A small autoregressive pixel model, trained from scratch.
Model: width 192, layers 8.
Rows from block 3 of a small autoregressive pixel model, named by matrix and row number. Rows with one number belong to one neuron. Each number is 128 + 32 x the weight over its row's rms, rounded and kept within 0 to 255. All counts start at 0. Numbers have three digits each. After the name is the row's rms in percent of the matrix's.
After each neuron's rows are labels from the 100 images, of 14976, where the neuron reaches its highest value: "responds to" is what is common among them. Only what is clearly more common there than usual is listed. The data: stained colorectal tissue patches (NCT-CRC-HE-100K).
# fc1: MLP up (model.blocks.3.mlp.fc1.weight, 1152x192), inputs 117-155
# fc2: MLP down (model.blocks.3.mlp.fc2.weight, 192x1152, transposed), outputs 117-155

fc1.466 098:155124181097082132139108113131159084130088142183117139108139147151106123128152107130143088165098148138141090117122122
fc2.466 080:162129112133165173104146086110133107090131162118113160110205130142128082070117115126126139086042159146144137168120110
responds to: tissue: normal colon mucosa

fc1.112 100:143104141060120168178150123079111070020174148107122111135127121153093093205154102084108117119124127161099148116178136
fc2.112 112:120152141093090146102115133068223144121130136122105115089125107129105129164135157088107069109106078128088108106179166
responds to: tissue: adipose tissue

fc1.565 121:139093116099136146130109026192113122125171131148133136178177137135145107155166143145181138185119147154125130126100114
fc2.565 151:095152107144066097129130116095182144086109159099113092131139143156112108101107101123103127109145110117135137145135111
responds to: tissue: adipose tissue

fc1.420 099:151103161160151127133116141094117109093118145123147121122163155131110029090112105137141134115109079195193099212162074
fc2.420 091:136160109105111118167135101143169118132140109146106135138072138069133255129123166142168108180124115066091145081146116
responds to: tissue: adipose tissue

fc1.613 109:059108165146057175146139114097126143158114159074140160094105132103135133135124111122169110138077151164172193140144138
fc2.613 119:126139082102152123174105116153095115137134107151071112147152100139132019112143097166174104094110162132120096097166113
responds to: tissue: lymphocytes

fc1.356 100:105081142094161187135166101130156046068126147118122106159155144099107157165144129149127174210083128179156168119124116
fc2.356 108:102117120101126112181134088122100192092138115135168086182146103131082199117106127135134117123119200136197110101110113
responds to: tissue: debris; tissue: cancer-associated stroma

fc1.640 113:111161124109130121192133122161187114101128129110164136192144140076117115164161137112146128180138122130197124144142164
fc2.640 117:122111155096106182199154143086159081083131128127112113091157113094145152184143093097149132145087134148176176158164107
responds to: tissue: normal colon mucosa

fc1.0 096:086106153143092131204155123086139076096120089110104125072076135123119188143155116130110164147116161100153142062121091
fc2.0 095:092153142123088137181123145140176077088131116231079100083095090120115124139142139147125138104121094162128148138162079
responds to: tissue: smooth muscle

fc1.73 108:130118132103126101179143082168124104095166122101108118223113149115121053119149086139144120138149137138137103114215127
fc2.73 108:065128108155117095101093152153136142105117146145085151066136107165131209115124179177201131171147118129185175113103144
responds to: tissue: lymphocytes

fc1.198 124:086096162143145165086155098143116135031117060150069169144153145078177144117128119175079145155095104165118100157191100
fc2.198 137:130117131171127137199101139143117131180120114110154083142131146120128179108128173085167108170214127105147186170138187
responds to: tissue: debris

fc1.609 109:146113114074146146081132070117133121115142136091120075186162143124122119160148151108128119146091095165163118153156122
fc2.609 099:119114122034145148126166122125126115110118164123109183177127109119129184175113170140148081158146163158127126102168110
responds to: tissue: adipose tissue

fc1.697 085:109082122189073158156143071135123103138120087134111087045098174058102129168107101140119136137084118160106136114105123
fc2.697 041:115133133146101107115148116125186156134113080171139130216146130083130142192116136136118099165127082151131183153151144
responds to: tissue: adipose tissue; tissue: smooth muscle

fc1.303 109:074085123108147132154099044208168140151167111156150111112134132115164229148144131126113149144116152198165125156109103
fc2.303 115:114129156176099080077140132145098163123179116093192142121087129151135133156173102092081109098120136104117127100074139
responds to: tissue: adipose tissue

fc1.708 094:119109163176119104188164144093165141077111143113140102170193129130116108145139138149126155116139138140178119142192169
fc2.708 099:119123083124166146140118107172092130161148126138142182136094142121118197139143159158137123146112190149123097125158105
responds to: tissue: cancer-associated stroma

fc1.751 109:081146138143112117156147105129112125095142090163112140139138096119143173123146154129066154173115098140171110114192112
fc2.751 081:139122096140097131194121174169111163137136075097103121154140122106116110074132104137160190116144086125121138128174132
responds to: tissue: mucus

fc1.364 119:122130109125130099087170081155158115117150111149164123164105124133218157148125097103116075146131146131118116076186130
fc2.364 140:137105132148144075131099120151065152066171140149174096127125117115152189124129167227138144129106153121152070131120140
responds to: tissue: lymphocytes

fc1.748 104:143136119092149145098136093152140087113156139111124134113195109123117093151186088111158103145140146123179134128100128
fc2.748 109:136115128074128136144211163122158113095130143083166117172129106090112171129127136133085128127089136135104136173172102
responds to: tissue: tumour epithelium; tissue: normal colon mucosa

fc1.232 113:140117169172096163118181137113148147129133114130135129181152206114133130109125158125135104151110125144093124152101130
fc2.232 133:107143119094156163096142104144067165169142097128132091020108095113104172120141145138122174130131146123085116140127116
responds to: tissue: smooth muscle

fc1.674 091:115146149175104130128167105117153118096097092116154116175109158084138106139104085181154111146114157091180211131161110
fc2.674 119:085121127115159086109154147151132106108100141106112161087079058131147135167084106145164098091127152033141163085106144
responds to: tissue: cancer-associated stroma; tissue: debris

fc1.479 107:155138188109133166141141128136123071034104134071145133129123138130145111148117089128139077108108165123200142153163151
fc2.479 118:132138098166123098170136127117156117100144102112098163139143121108120091175131150115142133165119149132094182123132108
responds to: tissue: adipose tissue

fc1.505 062:129145099085132091197138120137159094169158097151158127117136153138151225118096100083110045166164123159179170115143103
fc2.505 040:177097098166130175113125115182136123170121119195022137117165147115128136107098130109122131120118114139117211159183098
responds to: tissue: smooth muscle

fc1.267 093:137129100178099150140142110115143094091122132196124139126156109166107114136112077145156122175116144149147119075147096
fc2.267 069:163098102137099097114157161159132120144142143161130162145135121119145152055115190180140166133132131120142092164198161
responds to: tissue: smooth muscle

fc1.715 127:113090157155069154148136108162101092113137097093141100122110111080151075125157087132170101137131122138153094149158122
fc2.715 139:147143133206167145143106122099077111104099128067060150129167150119085139127168141152163076120107052170098154115104064
responds to: tissue: lymphocytes

fc1.201 107:090107182181079138155135117130179100145148137135112112130086141134122128127116065111119129139092151159172186100088075
fc2.201 096:163125083071127169134100102128150087104093128155117045059107124116083091096122104157131191146135145158152207144084136
responds to: tissue: adipose tissue

fc1.395 090:112162131118108124089223089067173110171101142120188132221136135080144114139125083073079121128105166154104181104138081
fc2.395 090:190172050084140080166169104099083100054129114120176108208174138111109155126092105104140129111106177116114073114103121
responds to: tissue: tumour epithelium

fc1.522 112:126124131113041152190103101110188127136135095136138078172125123130118141154148052135156180148147129135122132110087111
fc2.522 107:163154108127080127093092119137176137025129152150139126119154091125134157122100102141061122155166159131117091098108113
responds to: tissue: normal colon mucosa

fc1.60 089:122099140080118137180178139147154070113119131111163086083130145115161121112095185132136149098116138121200113130124174
fc2.60 090:128113145068148153131163162118111139183122123089213156085107132151100137078138108117096178160099180144057089134150159
responds to: tissue: tumour epithelium

fc1.518 091:107131161138111134167159124110101139097090070129079093179153140161148093155100130142091113175129119176134140196202117
fc2.518 077:146112150146119138142180098110133136182119123137120096144082122102136128148137076110082092146140094129151139125162117
responds to: tissue: smooth muscle

fc1.358 099:123149096104165138126163111131215150089181162116104122129182168159122077154138121102098105119118115157150128174161064
fc2.358 100:127141136110146113162112187105129173051118134099174107211135157135139113191120153143146088121127122120125034113113188
responds to: tissue: tumour epithelium

fc1.428 131:077062170136100188135099123168137144095143062112097110088107128131155120136129062135141165163141117162128129173107135
fc2.428 155:096134137134144112150166139185143130138142105125141156124131072139133097111141151112133110128073135074087067139089135
responds to: tissue: adipose tissue

fc1.587 101:146131152115070216116147151128161092183132143138069102067154155123146077180139132043137116119090093120128189169112088
fc2.587 094:082101152067099118066122097116101097194171127163155168138103110121134028125148145141155095162160155105118192112154113
responds to: tissue: tumour epithelium

fc1.639 098:128114133149131119100161118134143029147117104121081087129167113086114120132115137152146063170114091153137179119091104
fc2.639 118:134138098133145153112134137144120143136131142152083154115152082128099104127142104129146116065119148116129158152050090
responds to: tissue: mucus

fc1.494 107:095116147204098133105128073127148138158086081105115090108103140170124079104123124125108111153147108122183176101202126
fc2.494 094:108136111165129105114114127151103111206147099031076146178136136123107080075153108128149169169125066110109151161194140
responds to: tissue: lymphocytes

fc1.250 104:103112120100116123132122077082186095163145080149092112165173160096142203115142100117142148182123086170153123175109132
fc2.250 093:127142096083115062157131072125149086185167173158142149161143105122167117129151128082135129165113088118133129145237137
responds to: tissue: mucus

fc1.79 115:131103118108129149122097106114124108113166134164091103114144125140117133105170068131141163168115135137125114124182120
fc2.79 139:110124113116099127145127147198118173204136098057155136188123139110119107116129156111107163121116090140076179136163129
responds to: tissue: debris; tissue: cancer-associated stroma

fc1.19 115:109125166104133131121136079155132077118143124113113123114137095120153080130152075123111097126082093147191078135186149
fc2.19 133:153136056180195122106100089138147215180119054127120084109138130210139123083120142117113111158128130136141117105089127
responds to: tissue: adipose tissue

fc1.615 066:078157107136138071215154177192175111191160115147108157165166098130107150205093116121135073168111105147167138073115107
fc2.615 045:139117130145162145130137158131139172136134144104069120067105143136131101105148125115205088105131090124127106132076122
responds to: tissue: lymphocytes

fc1.460 095:118099137138112123112109138163165135158111123090059164109129154101163116177111124129119115140129150154115182075102115
fc2.460 079:120104124141116145149114099130161082133170119121159132130122098112123000162146158122165123100134113120160129118118155
responds to: tissue: lymphocytes; tissue: debris

fc1.483 120:090138119080041120141170122114124150130117091127120147185150114114210147184149059128109096176160159128095157113101120
fc2.483 130:148135165166115140134195102044096108102134075192107098021153139108132185089110139173124134133173129108169090146085111
responds to: tissue: lymphocytes

fc1.41 116:122083126125108182179095131119149067105117125123103115076101108080122171142147136147117135113080132160175164126102127
fc2.41 126:146098114090124148143123101174103120132142103152178103155138174158126100128131182120114137121128141145133126158114135
responds to: tissue: adipose tissue

fc1.533 097:148094119147102174114109109168109082135098156154080133142118184092123049135144086154144139146076106182099187133145108
fc2.533 103:127137165180110119113135165100153192120120132111170170123097097119155247130111151149153104105137168117165102138149166
responds to: tissue: lymphocytes

fc1.192 120:141090143141087191177159130132122146181125151098101162077130135130157084157149108103139118110134144110112229202117125
fc2.192 145:132129145151190110052166076106118126124116077087203154183131097176154110126119107152116147123122157111172084130190117
responds to: tissue: lymphocytes

fc1.234 081:125144146162088173118132171145112118094092107126123102149110171173102041145112167081138085091141171127158202089161156
fc2.234 067:115104141105148125142106138118107125127126107162130140082090185121123209103123175179157098150225121111125118132124127
responds to: tissue: mucus

fc1.412 070:149114107153124166168125123106104124132095081085104079105103136162125144120159106100072104140106153180090161179179071
fc2.412 055:074120094138131120091091179121133142080092135109175128103110095135112156119128167128172118107147120137125052133131158
responds to: tissue: lymphocytes

fc1.700 093:125098128082146135161126125076221118114172146091144087134107113105132089193135077056103100130129132166168118150101130
fc2.700 114:138124126126111140123121151136095184130119142208060116125141125124121180126143183199064126159152124136137087134073115
responds to: tissue: tumour epithelium

fc1.411 111:105134151032134160109139110141131136000151099158109095124141149103149131129144117133130093150078101142152148142079152
fc2.411 134:076112094136163093149105110180074160203152141088170101135143115112125044103136199105174135121147124186108070163142148
responds to: tissue: adipose tissue

fc1.144 097:112128096112119101180133122126131139152151104155175083220158101142168114150113200089081148134115146115148142104130114
fc2.144 099:144184069143119160193110160094095138108149130131104154109158146136099156160115157117106164137124152114103160114103100
responds to: tissue: lymphocytes

fc1.207 097:102096120162131144141125139170115126157127168103125183085099097125173118170131168077138062137100147108148150104120128
fc2.207 101:143105139068088156126123145155134132093136085133151123189106173103133170121118128155154116167131099102153189109103150
responds to: tissue: adipose tissue

fc1.631 095:070120145190085158153144093130136105157122080149104112137161115160179166154097116124130120158094093173125102192168166
fc2.631 095:118145109138129147132170134121131162166094077195030156251182142150138122098102145113122117139201143158182157163176129
responds to: tissue: smooth muscle

fc1.548 114:132086157098127118084140049095118122098173119144080089137161170125127066158178090106081130163099106140096090159111094
fc2.548 138:104117106152173144078120080135101141068122144087082110094134106115192200132130134101121107151163130111090102165136093
responds to: tissue: debris

fc1.287 103:131139118099131093141135149159146151115140120146155153113135126119156132120136145136140117168147098115185120102094131
fc2.287 071:201111132124106185178129162091197115202138099152155175107129086126123083092150118122126116116127151119173156177130154
responds to: tissue: adipose tissue

fc1.474 098:125156135122104173147213146129123080103101103106105099146125132101178128141148119149096124176100141104159127107189106
fc2.474 103:095146098160129160119149135133153141050128127164060152157134110124124100172115128147144096090135121080167196159089109
responds to: tissue: lymphocytes

fc1.626 104:155093166145122157174136158172113110069112116156085114182124187115108096099099112143143160126153181135106161148109084
fc2.626 104:126126143111128112106132122075095198161150155174165138201181048098107151146164164104152104135139106140105074128095110
responds to: tissue: smooth muscle; tissue: lymphocytes

fc1.141 046:083126088126061145059176140102088127176134135146169145144097093165117097149115139122145139159122145093082118165155143
fc2.141 025:162129152146141132128137113110117082144142066170157082132124088138104202134158161146159109168147132151187093127178110
responds to: tissue: smooth muscle

fc1.252 094:121102167050156149115168096113130089121116169081120150137169149132155096092116153123191056133142164147180150126135091
fc2.252 101:156165128124146114095183154172133085112111155138118125106093129124131158125123124118062173136124130110092102119123092
responds to: tissue: tumour epithelium; tissue: normal colon mucosa

fc1.301 126:143107149150111101143127134135214109147146143113144110101143106112151041138133109080118050114144140145205197160204141
fc2.301 173:111121120155147177076114152133126135082137105160097104099112153101095120145130181155100124170096115162088074132106068
responds to: tissue: adipose tissue; tissue: normal colon mucosa

fc1.363 114:116082111111124159211174144162096132086141136096144157159148126092126117137161145138100146158110110168129108127106098
fc2.363 115:138140140135067068114116108122179206121106133191102121192125122101129166122157110132124155157141103091149191114092166
responds to: tissue: adipose tissue

fc1.239 098:132111157121165187168137129170121127163137119071120090112100112091163157197154149095127081116142146142139136106112115
fc2.239 109:158129119127146136108099160083117186112144182137163131130162168138131146142122130112148152151187080109150146153064142
responds to: tissue: adipose tissue

fc1.62 104:142089187114146163109130081132109098116160089128100136136187118129216046171169150117120125106109111160133088193097112
fc2.62 086:082133127103150149085158169145119100133103139085173103098122109091123190150103135119143130144124102086114102123033176
responds to: tissue: adipose tissue

fc1.184 072:094126170138130172156101137094107147118101107091071097200174133136178137146122102094154121145129111184153117175162110
fc2.184 038:109142098138124128080121159150122135152116140108121175160099124119122096077117084155086161143130169158101122132104168
responds to: tissue: tumour epithelium

fc1.753 094:116179110096095115090162122042134107053077121105131159206096234125137051117137061107071143160099137152123112115186115
fc2.753 081:181103093108169126115109091152075141062144168097139135098134099125132141149107098127180151090123179169166133129129117
responds to: tissue: adipose tissue

fc1.593 095:153087203181146171141188083090087119106099109195146156228148166151177003150119089158112106146109170107112131113155103
fc2.593 090:142146154057120151149112110085146076154118134105113070103149155150115157086161108071142083199158120075155207134178112
responds to: tissue: lymphocytes; tissue: debris

fc1.325 130:120120102151069128180106120131115135152109067140127121145098105108135119123155073134132129136147127155117204122157103
fc2.325 140:117114199080183115084144135077080155126124155131129193107189154166123115123127101123104123133063154160114053150115163
responds to: tissue: lymphocytes

fc1.51 115:133100180143128103174132127120173079096167111116104174091190137176141066131153106120111100169158111156177077152117143
fc2.51 106:145133100113214105154163091151129129098148128163150157203138162143179131160157113127130135177167157132121134112115147
responds to: tissue: tumour epithelium

fc1.712 102:126096125163035114153177120135176116183127131126128139128129132109142162162098117131187098117095131138130214140184089
fc2.712 091:129136162197127099129121092113182138143117094146085163150144114160146072147125130109177086168121160118121170117147149
responds to: tissue: smooth muscle; tissue: lymphocytes

fc1.502 080:099129136102075107176132062135120068093146137109145079144172124116163099106113088099127140115146184114144120146104092
fc2.502 038:151169151133096117067135129126149142162097151156164188092151131090131123116117173091119127146075141141097156191208145
responds to: tissue: lymphocytes; tissue: normal colon mucosa

fc1.387 090:079107154189112138134132175064201063090142127145087105129134133116123149151134166086138138152085079144137114179164125
fc2.387 074:080131113146119153156151135124197120164154123140097131206151107114128065163159133090176134112051083135153159137151110
responds to: tissue: adipose tissue

fc1.661 106:086117181136113141142107130125190067117127132132111112141139112141162167089128099123183140129132138135190131159155146
fc2.661 096:115107122144212117115135118098135162187142143139014099144096139177145117157109159118100125114180088158109055153099140
responds to: tissue: smooth muscle

fc1.588 076:114137121134110106098102085143122107126186111112077169110169146097163140212109130036106050163159138120150132106205116
fc2.588 064:153136154121109139132135113114153117142118142116157114124111155122123137145143133108145107098118112086126201098186085
responds to: tissue: lymphocytes

fc1.408 033:150089158128119140127123122155137119114068107109123095148178131091104142167192118047121148112124174091169145195047139
fc2.408 018:196089151105150156067123152156105157123131095056117115190113150120107098097091082101104105157121156144162148188074144
responds to: tissue: adipose tissue

fc1.111 106:142117107088129163120134146129174049097183133083136040153121140052114123100121145137124149155127087111157142132164157
fc2.111 111:145164116163108141126186149167037187112084134098178158159083118113131124139115140177111107118123183114143094089220084
responds to: tissue: smooth muscle; tissue: cancer-associated stroma; tissue: debris

fc1.434 087:142130150121158163126178126146117063104161151157109145126181119121138086161122079122104099093116148141128130157138082
fc2.434 082:132137099087188114121142129112139119084141213098082170177136172129135146119148154129161125111119107152147203160123111
responds to: tissue: mucus; tissue: adipose tissue

fc1.623 095:071144086128106122198166125154168114190115122135149095154138132079111132108150104138161178180107135183117123150077075
fc2.623 082:180118127056104107156107200129197165125144128113064141119101114141137012164151098129119080113147117121161120113160128
responds to: tissue: lymphocytes; tissue: normal colon mucosa

fc1.91 109:106110139128139133125117158108186144176118122144135148080088154132165193155129144123136106096116086139139145108166176
fc2.91 118:150128097139119090125149119187057117122125139124138091176155096112155144111118120176131134166142179112165119095141114
responds to: tissue: adipose tissue

fc1.322 120:126119144123103142180127049142100076073110080112176111181113088124145118148130128136155146150132203165188092066113126
fc2.322 138:104118125078150134070086111129065096086134147142087126040170189072128065092137065127114141150113112174142089168163122
responds to: tissue: tumour epithelium

fc1.367 104:119101091072163175156126101121141099096105108105134105197152160129157134136130073105075141176137166124142094160188118
fc2.367 086:117110117212147097072104130153171137119150121067179148134103104144153066153148119121165121116142123151150158148087147
responds to: tissue: adipose tissue

fc1.369 094:123103102101116150170113130140177136146144121150066125234113157105176059171151113093168052108142133142123165144145102
fc2.369 076:158141122063168143159141147127130138159128130141087141165144080141112165184091163127121108139120112147144141121090080
responds to: tissue: adipose tissue

fc1.670 096:081108095202093166174138093113113158196133102161118106134100127125101165130136147107159151122109099118116139143154098
fc2.670 098:149134055123130098091111144147164116158115042150180120136131145102134080107126102153165157111130133116108075076088153
responds to: tissue: lymphocytes

fc1.155 094:153147114167113098093165087189137174110109143158102132133121104154117104106064041146122106122082198116131212185147065
fc2.155 063:089141081111124193126121144071167118158153170100140131060148114108110255102165171138106142128162074117102158111192127
responds to: tissue: adipose tissue

fc1.714 078:114143145184102144173115087129107099126111084159120102173154136122125128121088122161142167169147137187127082127209083
fc2.714 057:143142178105145124140097162123068146125159191105170109097102130105141154113174126123200127104113172125095049125051179
responds to: tissue: lymphocytes

fc1.93 125:103097137178100109125109129154106141147134104177103115203143135136188063086116144144111124167148142113125137122144133
fc2.93 158:105170062090136124113137101119161112125117127127141095091112150101112234117095153132122127137118111109130111130134130
responds to: tissue: lymphocytes; tissue: smooth muscle

fc1.755 114:100089100081095151193126169118122107151140111119097102148114117066134117101140169106141150127149124166181165134186114
fc2.755 103:137128091093112153174157166157163071125160129122126057130122132060099152144143100127091158142096097169123117141135099
responds to: tissue: smooth muscle

fc1.720 109:121134126150135128143125065150142040147154145107180132169153127131161107124143095105136109135109111123201128099149125
fc2.720 128:127144134072159125129127117102086142142171105145087189125054119115092075111159147120135149103118108097140179125149105
responds to: tissue: lymphocytes; tissue: normal colon mucosa

fc1.307 117:100118134096140138081165088139137136098109111173119092167158148139114100126121093146118141132071123180158070105161121
fc2.307 097:102114042137151186149128136167131122106141159081102118072119164116121057140129053124134161109148092133155121108147102
responds to: tissue: cancer-associated stroma

fc1.281 088:086107129151142132134130144130096158076105071124148123135139136129108045135132149136115122172140155108156113103120150
fc2.281 052:185116101098136136159105097120090113117147121159183156066149118109103101093139156092136157123198174126131215121110104
responds to: tissue: mucus

fc1.600 102:113123176148123125124194136107177108009124139127116105125105134085094123154112081151156096123109129125190109089147106
fc2.600 117:147137135085163131149129121145104131131128136218148136141123069143085015158120092155142106107142151148091103094114133
responds to: tissue: mucus